{"arch": "coatnet", "model": "image classifier", "image_size": 32, "horizontal_flip": true, "targets": ["finding"], "num_classes": 4, "fused_qkv": true, "dropout": 0.1, "patch_size": [2, 2], "eps": 1e-06, "max_steps": 40000, "epochs": 104.0, "final_lr_fraction": 0, "weight_decay": 0.09}
Rows from block 6, named by matrix and row number. Rows with one number belong to one neuron. Each number is 500 + 25 x the weight over the matrix's rms, rounded and kept within 0 to 999. All counts start at 0. Numbers have three digits each.
# fc1: MLP up (model.blocks.6.mlp.fc1.weight, 384x192), inputs 0-95
# fc2: MLP down (model.blocks.6.mlp.fc2.weight, 192x384, transposed), outputs 0-95
fc1.187:499501504533495498509511491495501510493544501487509498500487516476489504475505507501520495505500499489501499507502507498479499532497520491536560511513503495495524503540501498501488492504494492528498493482507507513500503501495501502523515503497476507531499533512517490517507501528509499506
fc2.187:503500497495489481488503501509507502505499484492499484491487494505489484492497511503495494506512504480491515517506487515495499499498473495507502502494502511490489514495508495508504505502491468486515486489507495518482497488503508507478512487496496495505523506494497510491500511504521507505
fc1.188:498492496598500499487515490521501508490486497491499488508493495495510493466494498500514500497500510510492499494498518493516496545490509439561486504507503502498536510565494500500471495500492501500495522512515499478499509554496499495482501467502478505519507578506485509499556496478493509505
fc2.188:511497485488506491507498496504538457479502488508507488511509496503479483477507505509505479519528501510493505523501517514489476486503485487438510491494499496484509513512502473490491503485506467461534508521506480521491503469508512502474513512476537489495523487478504518508537499494492497512
fc1.189:510505498576498505529496510484503526505542506513491490500507510511489501517517512503512498497500505484503501495496495496473496541503491475450587485490496489506505512473500503501513508494511502466505494510480516508495510452498495504547487460501506489510507408493510501487488498520500496514
fc2.189:498511516489472500515511494514485517508490454491500507477492516493512497519525517490478492483507518438505516483497481531505510506490499537542478509497496528496466478480528529508498501515496489526509470484519506527467507508498493507507468495518490495527524556499505504508482482511552504501
fc1.192:494500501498501500533502497491497568502543517508518498498496501502501491589496506497459501506498502502503501509506513498516488496502503464480600499503494492496471495489494511501522501501506490475489434500468523499508502533498499503586489478504489495507505326503511506498465501500498500509
fc2.192:495506546506467501551527492513480524530489426496505505483443562484540495508545496472460502452511525432519519514482475539470525515486486564550493520481491554484447429480531544525481465518486498559509461483535487541447535510516490501493450505536504490515515568513533516503474455520541549500
fc1.193:508505497570506504502505500495495468503434486510506498503499513484504500532502492498480501500501490475497500490502501495492484528499502379514545510498499495502505507505499504498506501501492498527499473503517501508501500505503498490537504460500491503514503456506511531508514501478500505498
fc2.193:511492517485492500518506497512502485489492465493479505498476507499498496514504502510489496503520509473509520507498503527481497489493492520477491489495505516477497497496524507503482494506493491487537484498508478524477509502487514511468503509492499499498511511487504505514527502505514521514
fc1.194:514502501534505502504516515501497490508508509521498506497517505516506489488502503497481504496500489486499498506502484497468505543498496472487520503496506489509510483505498502502517506497507510532504426499487492498511513498495500501463516457496500486529503497491484519505497500506495504492
fc2.194:505513499487487492506505497506498503500489467499490499476484498493507495509518502510500493503501513474506514525506496518479508490486491514520488485487524518479485490485508506511480498492490491516517484501512493511479514496495501510495507499495496483505518518482497496507525494504520520505
fc1.195:497499501515495497502509503513489501501530492505506499493501502487514494514490503495536503495498502498503499496500501505521516530506494484468491494502500492506503511493498500503512497499503505487506456505448514495498498503498495499524490472498510488509505540495491499509467498513500497492
fc2.195:496522507504496503501513505497480522523507478493501504478497514501514502503513506492495497482487500463490508519497490511485523502498505527533518514501510505500503487478503505503510492505506484530497502495507506500483510517503486499505482499508492504502501530492489501495490485506514506498
fc1.196:497500493572502498486494504492516513491505502506536499491499497532505496457507495496492496499495489485495500493495507484493483517491489501498624518489506501503544492480503501506507493509500494452505462504464510500488499537507496497556498437504516504516510410491515506496467495507492503497
fc2.196:487505544493460489503529485520493534511481460478503506488448512493517473529541508498488490475517511429517525516501461551503527499473491547534472510499504532501443475488532529514489487499482469515512475506528501538444511516504501506501455502521496493518531552504541499495494482529557533496
fc1.197:500501496537494500502499494501498467504484482501514480497493503492498501534509498498506502498503499488499501489500506497504508508505505449527485494497503496494500498499499499500481501503490502527497467509504503486487501501502500498499488491502483506505515529506510513494496499506500502509
fc2.197:506500491495507497495495502500514483498493497493508494498500494500493490507488505502506501502513503501492507497497497504494480499505498492475501500505506504490513510493510492500505501500501484486513506510492495509494501490500510503484514493486508505494502485499509508512514504497504505496
fc1.198:509500508570503496502504506490497519498492505483517509493496493482511502527494511496499502499504497477503498513504499512463498562496504494496533500502495503501539500542500503502510505504503500526500450489483505502495500492498499501511502465501446492528498468508500485513487505494504496499
fc2.198:502506496490498485495501502506503501499485470507496491501497496508508503506512508500498493505511503461501505523504498520489505496496480509522499493499495519486495502487519506501490493508505489506505495492514500519471510494507499502484491489503486484515521515491495515501504501514527500494
fc1.199:504499498558502503508488500492496495496425500506487496498498489490493505472490506497496496504501493491498498507506498492511487499498490445559572500504507500499532480511499502500482503504508492491496568499509496482500501552502492505487497495500490487475496505496507499500499503512495493502
fc2.199:503506500511482484509507500507518475496453464504483487501488507493480481478504496520486492497518498487482498530509502513481491489484497501440484493492520526473489499497506500500485502475491473469553493517503479516466486492490515504495495492486516502509530498486501511515533504485512513497
fc1.200:491502506465499498502504523470513536501528498493482499493486491505519498515502487498462495502499492500496500498497516504483533458502516510484599503501508495498514500457504502506492496498497499477504434502480509487495509551500505504530509515502500494473504365505490492504457497546494502516
fc2.200:490504518519472487509534486509483528524487470500482515514468530476536499508535514484474513471504505453519514518507480520507535514478493540547479528495494531492459463476521548510488490517490498540516487494520505523459501521516502496510456487518472492521494548499526507505455490508546523496
fc1.201:496500497451503500509496502523508527500507487497505494505500508522477488550505503502476501493499500493494498497504500512499491529494505489504616495503502496504436495510501500506524504498497501495490453506482507510498500542498499504573494489501494491535507353500500501503465495497500505499
fc2.201:492518512507470504527517508502481510502489466484469504498461509493535512512535499485470498478497526444514536503491492523508539509492485539535474508491481525488460470476525546511480481513494497529513480482515500514482510523490482509505455482531485486514509549484502507493488481516532532507
fc1.202:504502502521498497494502493494509497508482484498526488488501501491515500532498500501532499515501500495502500509504500497487520490500498488504479496502507505496516502509504499501479502504505490520491515487500496498495498512505502498489519495502492517486506525502500488505487501507502499488
fc2.202:502502494499504500499500499499495492497489503508498500497503498499499500494490498505506501505506492507488496503500507495488493493504506496481514496504507505493509503500503489499497498501501490494505505507489512508496501500500501495492497507489501495487499498503496505502507501501490502501
fc1.203:494494484534502496502497486509496506493585493504542511497514489513502488473475501500574504498503501485505501501496487507507465574495496503496534502505505494513539479566495499501541505502489512538504396501509455525514513541506493494561505431498499532567501411498487511488425500412499497466
fc2.203:495512559503482495525536482510495538517536427439503529446406530441596501517545481450500505467507479450516485475510477567463533501469536525620505528508508545461455456508569528518485475499475477566484449513532478533470518485503495509487498521539549526481512554532563503491474484501539570494
fc1.204:491501493527498504493515518493501514487496521491511509493495493494487497579507500497527496492498502486503501497499513480488531464499483451481570497507506515498489516470501508497483495507505499467505493501466516468496494511497490505549502518505506483475494453494516499482473497497504505494
fc2.204:497497514511481498515528493503482514514481480499493499489479522485501504506537506490479494493499504447500517518497488525513530502496494525524483516487494522479469472477521522508480490511492483524511489477514519526479510515495504506513469488514484489499520539503509495507486491521536515499
fc1.205:496502498513497507498501517506489441489530494498504525503501482513541488532482491503496501491499498529501505486502496501493468526503494427530629484507510496497483518476500496506489501504493511474495502509511486507505505505495500497541499442498505525524501363499495494501459497488500499493
fc2.205:503512542529470507510532487513466552511466438485484508485444532464524501519518505494487519461514506434504511535503469549490536511487494554544467530487494526483463459469525542520482487511483477535511466493526505535459511532508500500512446478530495486525497551511512532513468482533533552486
fc1.206:499504505543500504498494509478497553497513503498496497498492509492504512485501489499512496499500487491502500503499514491513510501502504531510582516502505494493501503467497503501497491506506494476499488498477491492493511512508499500516498499501496506515494458499493495498507496515502505510
fc2.206:499493513498477494511527494505490526519489476487498498495481514493515498499517512496485492492504505443494514500510482522504523502496496521540492506511499541498477480476531522506501503516492467529507479491526512521474513509506489501525461490515485497510518536500500496497478487513539512502
fc1.207:504499499574503496494513515516500553513548488511540501497500503492492498570489499499560504494502504484496498487497488508518510571501494412508617500496504500501502508515499502497503503493503507506502480499479525497508506539502501500522499420502490501534509419497494513516440500462500499505
fc2.207:496503529495480493510531482502478532502476462483470496490450521480522492502528505505487502490516491433493510518500482530496525501491503548547487520508502549492474466482525522520492493519490460531506474483531487525461513507514494506509448509514494499509530544511505501507470486522562525503
fc1.208:496505499518501503498505499488503515502498490496501483509496517501480501497506501500469494502496505478492502505500511507491497549498501521470548499500492493496473502483504498500517500502504485498494433506460503514499500505500503502521484479501510487521504418504506493509482497535505504522
fc2.208:491505505495489499514520507506480518507480475482502509486484506496508501515519506483486488487501519442518518498508491511505524498498492518536479507501495514508476474487519527507496483510493500540499480478511506508485515514499491511509470494525481491518504536499503508491487488518532522501
fc1.209:485504506549500502496505486516502397497468491494539487507496497500516502445494505499444500499502505491497505496501511512533474490499515455530540499503503505501527516541503502500488499495499501495504565506511500507492489528502498498467511497501509517497504496502511494508523502432506502492
fc2.209:496504513495491480527500508511514478485481469500488494490495497506485476494515495498478474490522506477486510510496512526470484482490502506444465476501518516471471502509511492496479492471503476456536480522510467528488499502479506508479502516495535499507554509496500506506556488509518509498
fc1.210:506499498476502503498491494485497470506468488508519505493506500484546503553498499502497499497501500498499498503499499494503489484498509473505497501493501505496518497499496497505504495501514496510495512506501478506502495506505497500489501509499509530488497503495505495497501498469502499498
fc2.210:502499493504506499510508498509508487496494503500497508498499490504493495493496505508509499515511493502495497511491504505484490495503499498467492492507499507485507505503510494500494503505495485482516506503502501509494505492505512497475511497485503494499499498493500504499521508503492498500
fc1.211:506502496487499495486471508485500516500593503515564495490507493535545503532521497498619497500501494495496499502502468505508456559506510489524519497499490493505523514504502497500553510492496512505511404497435489503495501629499497498594508411499515508510502343494499495495478493471512499510
fc2.211:480522549480464518542522472509493519498507429471479524451432534460564503535573494489509529471520490430518491489485478558488525500481521538581502541491532553449451447507548529538471479498476472552512458502522479536449542498498509500454494524522515508494528592509566506521487473512544545506
fc1.212:500506500526504497489502488523508528511541493500482491499502510508510490551488509503536500505503503496494499502507498501513493481504496479487604497503500487506515487465499501494490501492506495495498468505462497510515489527495503500549504463500481508521503390493495508509451507496500500499
fc2.212:495505528489471500529519492507474512508500450476489500492465528492514481506538513493488507477515514443491522513497483552477530514487483530534482523496493549493453463470532541520490488518484476534521458507523495544441509514495482509493465498525500485505512541505531496510487468524548531516
fc1.213:499501499509497499514512487485503489504480494504491496494501509490475493526501504497450498503501503496495503505503495491501487527508501517501519504498506502502476501505502502504499502499498499531495507502521486508498502509501504498513505475499492501499510475493495490498493503505509507506
fc2.213:502483502493500500513488502509512478490501503508494506501499498496495499516500499502498504511523521507508515488506497502493487484501501491465496489497511502486493512515512501503495494500498507471529502499494491504511503492490517502481510503486504504502493496494513499508523504491488507502
fc1.214:489500499537505503509487495495502464493465504504505496497508497511503498399502498499527496503500497496502504506503487507519493487505498434550504500502506512506576503506504493500499499498498517461501573504531522510497507614502500495481486491505517500496492569492500485495507502476500497478
fc2.214:497516524509498485508502513506530479506482466493498486506470508516483463481521492527493474506527497498482489555497512525459499488477496499431481478489524526481495511494502480504481502454499464454561488530518458515476488495500519499483492520477528494484551497468515484500566499483505511510
fc1.215:500500509565498501506518504529496479504497495507515495502508514482464501533514505502512501499500492479500499492500504508471478537498516468509544503500498497505487500500505499500512498503501504512504468495480507504503504506501505504539499478504490496542496453510504516517501499477495501509
fc2.215:486505494493488491504515503493496498500486490487493491489489497493502500505510503494493499490505515468498512495502504507506510501507496510502496495496498511502484500481506511503490483512504495503500500496497497508488500515498495505496496500504489498502506512498500511498499502512521511498
fc1.216:499504496535498500499490509480488531500548498510514503506498493503477508517506496502501502503501493482500504498499486507491481581499500484485562500509490497497490501510500506500545503503498499472506448493472494508514500507501501493574504441503502502545482426506517494505480506501501503502
fc2.216:491504513489481496506510499507477522499486468486499489493470503498511499509524499500492500490502511454515517514500493523503525490490488529532502513497496521497467482494517524513490492513492489527507482486517505518474506518503496509503479502515487486511515550497505501500487489512532518499
fc1.217:506499498515505497504512498527508499497581485508535502497504496501496499644493513501418502505497496502491499501500486497481490491498493397530604499492507498501452504484500490500505504493489510458493418502502513520512504529491501506659499436498478508528504312494514514501448498502504499486
fc2.217:504519519528464502540522486487472513506489449503484502492453533479542509516541488503464512470514527433523522538488491529485550523490492564538474505478482534468450455472524546518480470513500512530514477474531474521461521528496493504505435498524506481507512540482505524505487477517537531515
fc1.218:494503503623496505478509506462492488501469521512473510494497506508473500524519500495492499498504495473504504494499495489466497541485488428516577515503506508499514503519499494497483493503493497539502552499519492492492501551501497499550511497497492468466503402501481501497571511532494503503
fc2.218:479480515472490476527515491526520485471477466493484501503477498511482488495511494500488503487520521480505517496505516518491493474498481494459465488486491521494480503491520510520469487501476496477538476509516468525481489500478522510464503519505495486500537523496506514502527503499523519507
fc1.219:492502494504492503530509509507499533498457484511490498497501509500534503508501495501469502501500502489499501491503499509510480508499503452528509493508499497497532491503502498502516503496488498537495433500531485504493501576500499498460504469503480494537503557505493519500485508480505501507
fc2.219:510526509503494492514514503484508471502476479494508489498493499495486494497513500512505495513517492485496504548491510508482500501497495516462494482500509514480502496487507494495482491498511493491522517498499490500481499506508509501487493501482494503489514513493504500506518507517499494500
fc1.220:506497505525502497493487513490489507503482495509502497495500499506510501513510496496522503500495495485495503502497500509493494511503484474480526494491493497495487498480502501497512497503504503496501471500478501498495502489497498501519489470493514488508503490499504491495482497528494499510
fc2.220:499498507494504503495503497504494502507505488493494493486498503508514501506505506492496505495494504479500514501502493506492512501501496510530502508496497507499492498484508507500504501504508483514502502495502508507493513502504487506496492498510493498502500525499494505492491490501515505496
fc1.221:507506494528501501490502507500509535503531477503538493511501503491529492556489507501535500499499506500498495492502493506518528502500497468465484497504500490499537520480501502496490507491503498465502434503461495514509501570499498495548490478502510515489500550499508517502459500486500501504
fc2.221:511524516518485496512521497492492513520509496502503495484482514502530491494520505503499486489501489458494506533493478517470532508488487545548513496500500523506493475466516509498507494506508468534495494483524511507462513510508486502501480491510488491506507513499513497486480495522526506504
fc1.222:503503509547503505515520497517495522511449481483493492501501527489502497556514496492561502498502491489501500498495506499490498534496502475523487515498494502505527493496503501502506504505493499506490480508522488513508510554496498503540495492500484511497500521505491513514517496504501503514
fc2.222:494494511489506498513505497504508483497500479497495491489497502498495486491507503506512497500512502480490513517498504519472486490500497513473501491497505517481509504484520494510487500499495487489522486506501488514486508504495507502472506500494494497498502512493502504503522505503500507503
fc1.224:495503502489510498498488498508502496491438499487503495508497509492510492506512492500523500496499504524493498497500496508531466491500494438524533494504501495497552504520507499504512502500499503519500492502529497521507506564501501499468491488500503502503487562510524493500500500472500500490
fc2.224:495508510509500488508505507500512475504487471497499497482488506504485492487503502523495480518513496485495504529499500519470500498498493507448485497494522513480504504491506490496491504478502481473539490511507483511491493492497515509469508491485504500498501495472506493504534514494505511507
fc1.226:500500499563509502506504513503495515496576487495516480505499501512551501545500506497541496496501497487503500508499489513507517517498493480501549495498498486501562503478499502497500500503504511488503454504460505509501502545503497503569498468494498485506501487497489502505463500518500497503
fc2.226:505510524482493494504513491509485524497489466485497505476463515493514493508523504491509502480503490444490530553503480542489516507494498546538488508498510521491481488483514513517501502507493486524506478494528506523464512511495497508503478496508500500515513535506518499495489482527536524509
fc1.227:491500502588498505484503504504505502511568512494520499489497499491480500596498498498445500498500499497505499497497507490538482549496540494494672496494514497499391501533499510498493493500506491499494491494460507516495491580503489500649488438500488507493496303501503492497441500475503502495
fc2.227:471506552494427497583535478519511534516560411451499496502408564484573517551574481456451531442499538445498511500453500554435544491483528563576522520521466534478396438505581550523446455498460522563533430493547466563433531519460514518486487542576527512506527563528582525499497462514552577511
fc1.228:501500502596504500508518502488499506504475496497509491502507515481471499538512495500513500504497489498494501491500513507510488534498513442522530512504494496501512498493503499498509504503488500523503457503515493477509505492500500502530505482502492500508494463508511495510489503489500500525
fc2.228:495489497485510495506500504505502488486483474490488496488498503496495488518509507501484486506517514481500514485503502508499485493502499501487494490501504530494495507500514495498492490504503487486514488507504490518476500503493503508483503503490499498521511510495507515515520502512522503502
fc1.229:488499503499496501500485521504499522496527499507458497497490500510525493590495504500418504493498510500504503495502485504524524478511482460488631489505489501507478508470502499503491499506501507462505429497466536518501494490498498498556498493501507468460493338485510502499468496545500501502
fc2.229:496505513519461506526533485507470507514484477508479516513466530481519504520538506493451508476500524453517520523482489516486539506494490538532479534489478548500443464473521535520484493517491503538522483485527504528453519539522494490506446509530489483502495552491518501505470482524540522510
fc1.230:501492495496500500502484487513495484487456501490515501498502478492529499405493498501509501495495510487507500498501501500524482493504507493543469488516498501507538489542501500500510499500498507512495538502527488502501499579505489494403492510499495510509495604498502504491519492400503500498
fc2.230:499508491502498482498483509501536461492501493503504484499508493505483475483502501513514481516522489522482495532498503501480480495492490479439499481492526517483510510510493478491491507461508473457535506518486490510500489478502509503479527492473513501488529466485500508512535507486482487503
fc1.231:489499507490495499528518484501504484501478498493514490502490509491543495407496497495518498501496511490500497497494494503537483486514517480581527479497496490498574488508496503501487502497496506438495507512503489476496506591498500497480490496503502517477506539500484487506502497495499504505
fc2.231:509516508496479495510495515513524467486483445492501472491482518504473467497519488522490479499523493469497496527489504525460494492487491504432473472484516521472485503496508486489476497463499473469560482524508459529475502501494505499475482514489531492505538501474511503516556488504501521516
fc1.232:514498503583500499519513489503496465507494524517487498500501505504518494553503510501514503504501498487501505506502498493518476513500493413526499505491506495503520491502501492502500507493502501520497441499500502496501521536503502498486508470497485488508499546498496504506492504497502497497
fc2.232:508509505497493504501514506504512490512498472499500482490494510506488491496515511504502494499512499475494503533495507525475500503495491511467493492493499513483503507481511489487490495499505485487523501503501487513490504500497502505482511500493496494501513495482485508510525504491504499503
fc1.234:498501508557501497508516495512498490506459501503496504501510515490522507549511496499526500505500489487499497487500501493509492493508509439515527516496507496498554512501503502503485499503483487523495503510485503488502498539504504499536474486498488509520499529506493514506493497515501501510
fc2.234:500497512509509498512499498497503474495492469493499501496490505496491481487506499513507493514517500494492505524497496523474499502498489522463502493494509521475506506496506485507487496496503479486533491507505478513467501497497502504486505493487502503488510503478506502511527502498504511504
fc1.235:506501501562498496495485509467502435501496483511491495494499489498505502482497502502536499506502498506495500504499508504499490512506498469490579499502504493498521499477501502502470504488497496538499577501507493503502497512498499504490509493502505513463509418502515500490503503531506500513
fc2.235:498488500488479488510509490524516472475461476500483507509492501498487495504485502508496506513519505494485507481502509515506478485499495496466480499506508534479484499514514504515487503499483490477525489511501484523467496483494527500484499503485496497511529515506509504517522510489516510496
fc1.236:474495511664509499580533611379521560516464529491489460497507523465630490713413486497657497477492511510503502479496511497420579520484505324570450498489516494494487336523485500506459496492470501689487635515600530409491527750502506501635502469499570480366530568481355546497818507490507504542
fc2.236:571460502455521560510435410510462466424552510505506412495508443555516551412616496597538579562541500450462440563462379596493470513495461569532575536546462442429542482487599398525514524529491456555566505466503488573489526418484551526404571485517478482540525522483645451471508557555513487523
fc1.237:494505510523502503505497504507493404511475496509524507508506497509457503531474509504509501490500506500498497491504493509538479470503497375532546488502501495499532518494505497506490498503512510484503591503536509519505507524501495499502467477495511493505481512506526513506531501424501497493
fc2.237:485485505512503485500490493506502467484495472508492500487494503502481489488506498522488494515510496492483495535497505515462485498497492505445485494486519521459498511501493480512489507479497472462547484515511489516482484490484520506467504499478521499490518511472502494505536510496499498509
fc1.238:516503502476495501487499497510495490504538519511496501501510493519515497473498500502544502491503505496507500493502477504514475536494494447485453504500499497507562469492499489503534505494507513490503401500480504496495497539498499502524500477497500482539501583498486499497490495499494500515
fc2.238:510524508509501506487514510487491506523491469495500485466487509497522503501522504500506499501502491460489506554497494535471517507498501520541522492491519514483502493455504500492499495502514480526496509494515496502474520529513496503502495498510492495491496516490490503500496496515532508505
fc1.239:501502500545499502501499494534504487507512488513528488503507506496487500514498508499492500492503494479502503491500487505485489544505511428496536497510497486511502485523498498501508508496494515523513453504482508522508504500498495503545500429500476504549499465496507511520494502470493492496
fc2.239:498498505489498492508510509505496500501492468490489504487487509501505498520515507497496488495515510455499528512501493528491514495497487515514482497492508516479480494484513520504489491512501498502514485497507489521479506510495499508491492503497489496511511501487497506516514495511528514504
fc1.240:501499498578501499480523506491502500509446496492508496495490513480473499516499496502492505498495509494498502498500514506504477508493520453502527503500503496494516507510495502497491504503494488526498526497506482486505493536501500504530494462498487520520498467503491511506494496468507501501
fc2.240:492486505489499490514512501510510476491496471491492514508496500507497481504511500507490493511519514490503510499507506519490486489496493503469486489508501521486493504500513505506483492500493492478529493513506479524487497492486513508471505500487504507500512511502507509510525500505518503502
fc1.241:493500507469495500499492516494493474498548510501474503495492514506550516513527513500594497495504522476506504506505484513527450489499522672579692507500491489498395477520511494495486506488519487589502508489523458537495495664499500497562499542501500501470488316506519483513493504513496497510
fc2.241:444498548488436482564537454567508510513505396440457526462370526439585494523606482457442543424502504438488461449469499556485531486496512514596509529503481583451407443489588548590442479500416504560516395526513472589443503466489507494477479529529540493493526558527610534508492480500536613488
fc1.242:500501506540504497500486485518493455497452492496476482499498509506512492446495509506413498501500510505498504501499493499532473508501510457543572475496496490500506499522492508498500507493499505457504545512496500486511501516492490501509484490499511506477502427489502515507530499518494495509
fc2.242:499507531489470501548501518511513484487478442501490490497478518495487489498516485503495491478522509457508524520486504547464496495477497533452476487490517525468451498500515515501481480486497503472548472509512454518482513515487513486479476509504511504518528518475504513518561491480525536505
fc1.243:514504498646503503494500512504499514494506515498543489496503505512498494520508494501425504499501501499497501498500482500573540557498502402482498505499500498501608482506507492500480503495516506348488515504421541465494504668498503496593502484494498465462496373503478498498534500536511507505
fc2.243:502543531472434484579515501514550472494488466501498494500459521546497469527628494480455460451515493441512469558441477553394501490454497551443472466517489546490428473471562514489482482458494494487566474517580444558428529509510500480485486534537533496511538513479607468456590476508539535518
fc1.244:500507503536499496496500516473502466508556512509470488495491508509577501476516499504563501503503503490505497525505505495474521519487487514519504511491494490488535501496505494500514496510509478468505475494491497507498506570505504502493505505501494494489504564512500488501491495549500504510
fc2.244:507526521496485497504517490512496536516496495486503497472472504502514493496538513507511495497501479465486510529502479521497523498494486513540508513495507513505485482484517501515497502501493455521505488491514511518488513490503500504506496490507491485501510522495515490490486498517523520503
fc1.245:498503492468501498485483488515489460488476495515520509501500484509532504522494496499533503502500494508500496487505487491543474474506497413549452502502510492497576514501502499502505501494505498487503529497520487510501496514496498502452505492502505521514492606492522504498471500434499500479
fc2.245:508519501511509500487515508486510483506498491495506493491495499501493497493493502508513498516508482499471494546491502509468499504502497507474501495502514505480520510487494481492500493499511481480515521497497492508486495497507506499495508500479509503480505508490502502499511502515507499502
fc1.246:500504497537495500485483509494502472502520509503515495488491483518474499495498505497534499496500501504506502502500501493477517518502493491472546499497503503501487515465502496495493496507508507480509528492465513518499493508501495497477494475497499482503497459502507486498467492506502503502
fc2.246:497502499497487498494510493504492520499494494480497502483491501502514509515524503498488496490497508472499516493503489500510510497502491508528492505494505498504473489490513517505500493511493487515502482493509507502492505499500488507514487494516496494507511519495505499500485488507513516493
fc1.247:507501495538499499520503496492500526509552512507533493490505501497493503489499499500518502495498486492502501505504505492502504511501488510475639499494503499502488498485500507498525501499505508455494487504475513477503508512498502502528480433501502509509509374495496504499485502499493499493
fc2.247:492505539490468494517520500516472527515471460477502498499459528484508498518529507486478500465504527428500516508496486534505533490483484547526483511487498542508452460485522527513488489508489496533506466491523494536447508528498494514520440515528489500504517558510525500521482475521559546495
fc1.248:497498498574494502489486509495504513501544495497500503492503495500470494618502505500554493496503496520498498492500496494472524510504495462470601490503501502506472509482497502502465500497498502549509490496467521491498497536500494508598496466499492483476490433504508480501473507553504503487
fc2.248:485481514509486499487516487507481522512502467483487498480481513488523496502510513506491510493497509461494513490502480524503520504495493520550488525496495520488475483477518519529501500518489490529506478490509511524478503499496495515498489486515483490511517547499517505502474494507536517502
fc1.249:501498506510496498519498501515500487504554504510494495492501495494489502518503498496541501497497496498504502495498506496483490510502491510486549499490501498499471508470490502496508494503509501507494470506490498488496505477494501502562501490501513498499504436489507487492452497541500501515
fc2.249:502488506513482500498518491506473514515489473492495497481482511491525494521505502488496521478505520460505520493498493516494513508496496515548491514493501519492488478469521520511501494512492484530506476498501505515470509521488499514512475489510490497517507535506496507508478496506525521495
fc1.250:506497491454501503497485479459504473512451510512518513489502497477518498436499506504527502505502499487503497520505491485527490478503501534502480503494499507498526498462503506499517495505506496471493583497546468498505497518503492496454509534497497534470505556494516471501499495488509502496
fc2.250:497503494505509501494501502515512488497487504495495497494489490507485495501492492499516504503505496519482491501501500492494484487506504480453509501507521497498512513512500476507506510482493475466508507508495502505492491471496506502495512493481515495503506488501505505497520506485479504486
fc1.252:495495497595499506473503493469496520510463494501505494495502488483497508506511494499524495502501506489499499505501496492505502521506494432542538492498501500499569504499497501504458500502498513516502587497496486455498488586499496498540485522503486506432495506496490508502540495512502501501
fc2.252:501484512485498484512505493522516467472487471503485506489489495496497478468507498502496496495521493501489513516497496527477476484497502510448494489498520511466497513504514483508491503470488475462545488531506460525486496486501515503473515505479517504519526521491518498501543499486499515510
fc1.253:503500506571501500469501501494497504506547481502530499499499507487498500598481500503469494504503505497499497496503501505483492538507511407504660496503497491493447511433499500503494502490500505450497487505475507509506488567500496499606490446503496504511491366501495493508469503519499500511
fc2.253:498526506510444495532533488511472522508477470499453492506453521495517511526548501498464506466507513430502515519483493527490539506496489536518476511490477526504428459475529538519484496494485486544526475484521502529441499540497500507528437503524487485514519531503502517492483486521545533501
fc1.254:499502503503496504509516503493509477498521496496515507506494506496511490574497492504533504494496498479499498485493515506441522474489517337473457506503499504504569489519502498499459502507494494341508555511510492462492512651505497500542505538495526490456501371508494481504537499523493499518
fc2.254:506551512489429497562503499523536445495508450501473465506449548548538465496615505504467475471508506434500465601450500545391502495473500538460493456511476529478433453464540502499470490437480499510581455540571445586442514494471505505482494536513547488496561524482596463470589473533531536524
fc1.256:512506510458495504479483505463502525496401490483495499513482501486473583553527464503558502551505447446501492527496499517539569494493500593530541561508501493481344516576501508495449477527497459652501651447562469498500510471500500504510488570500475515435500425510504481512528504520493496518
fc2.256:475489539514483491550563466545532476526536478479401491511434554441615442505616504441431511442503498511446483494499516505515502507493536554586562460508475548469448445437545513541417518488452545551533464537538467532473502426429507551458480515495545518457597508515575508535483468491509538488
fc1.257:492502500537501498504505495494497456502452493488497514504498502483519501512507488502473499501499505501501497483499503500514470496498510428521544496504495505500524490515502505498502503504496507507495475499519480475496500512496502501473500490499510518503499496502487521509477493463494502499
fc2.257:494504500498492494517502506493506465492486473489498494510501501500483492493509499510494491511520504494493507528490512514473496499507491514449489492499507519480499505501508501493490485493508487478536500502504478520489505501495507499477501504489505497499510509481493510512536505497505503508
fc1.258:501505508520500503505518501503499494503484517499513514489500499491500493491517511501471494504505499463507499520501487502480489544490490473523509509495497500503513497525497498499539504501502489545496456482532503509496501495496502505518502463502480493546504463501484487514506502485495502491
fc2.258:490496517488477488510495503506505497489507472504487488493485500496499488496513504513506502499503517472500518541509498530480512502488492504511480492483511510485485500497509511525465497485487485484523482512521498518484511502480503514481510498499499472501522523471501497501517500530522516519
fc1.259:505502489579500500509508508498487459509464502512505518494506522482463501515507497498518501500501488478500504485501497490489450552505507413524560501500501497505516492504499501500515506499502508535503471502541494515499500521500496495560497470504500503515503458500515520500492501500500496500
fc2.259:494481510499486484508493494511526464485483454491481495492479505495498485500497495519487508505520510469490516515510505532480490496491480511468485494487507528470478510497524505511477499493485486467549481508516477527481498492491514506476496505493508492508536524477495501511534509502511514510
fc1.260:490496499519505504485516505485501505503493501498482491494501499488494499494488504499495494502495505492496501506499522504513500497495503521510496502508509503503505508503491507497492500508493503508502499501491498485501491543500495496496490506500486499475505535502501503506524501467498501498
fc2.260:504502495494502495506498506505514481501489495501500507503499500503493498497501497506497494510516508512498504509503507498490485488505506484458502488502514508494512511503508492493494498491506493476521506508498495511500499485502505506500510493483505507502503476501499507503519500496489501497
fc1.261:493502505518497496491498490502507553481518499490500503503496486489494509483500503502523498501507502491497503509501494494468513511507507528507520510510500503497515493516499503498510499506491487500504458490494515524502500500503496496511504487494482505561491528505503494510501508528493498495
fc2.261:501508510504493492493504509504504499513496472495496487489493504499507499504522502502496489502509501467496511521504482520487512503499489503521494499484505505491482499476512505500503491504501483509512476491501502513490506505500484509509490483503505496509514515483486511496495493503514512498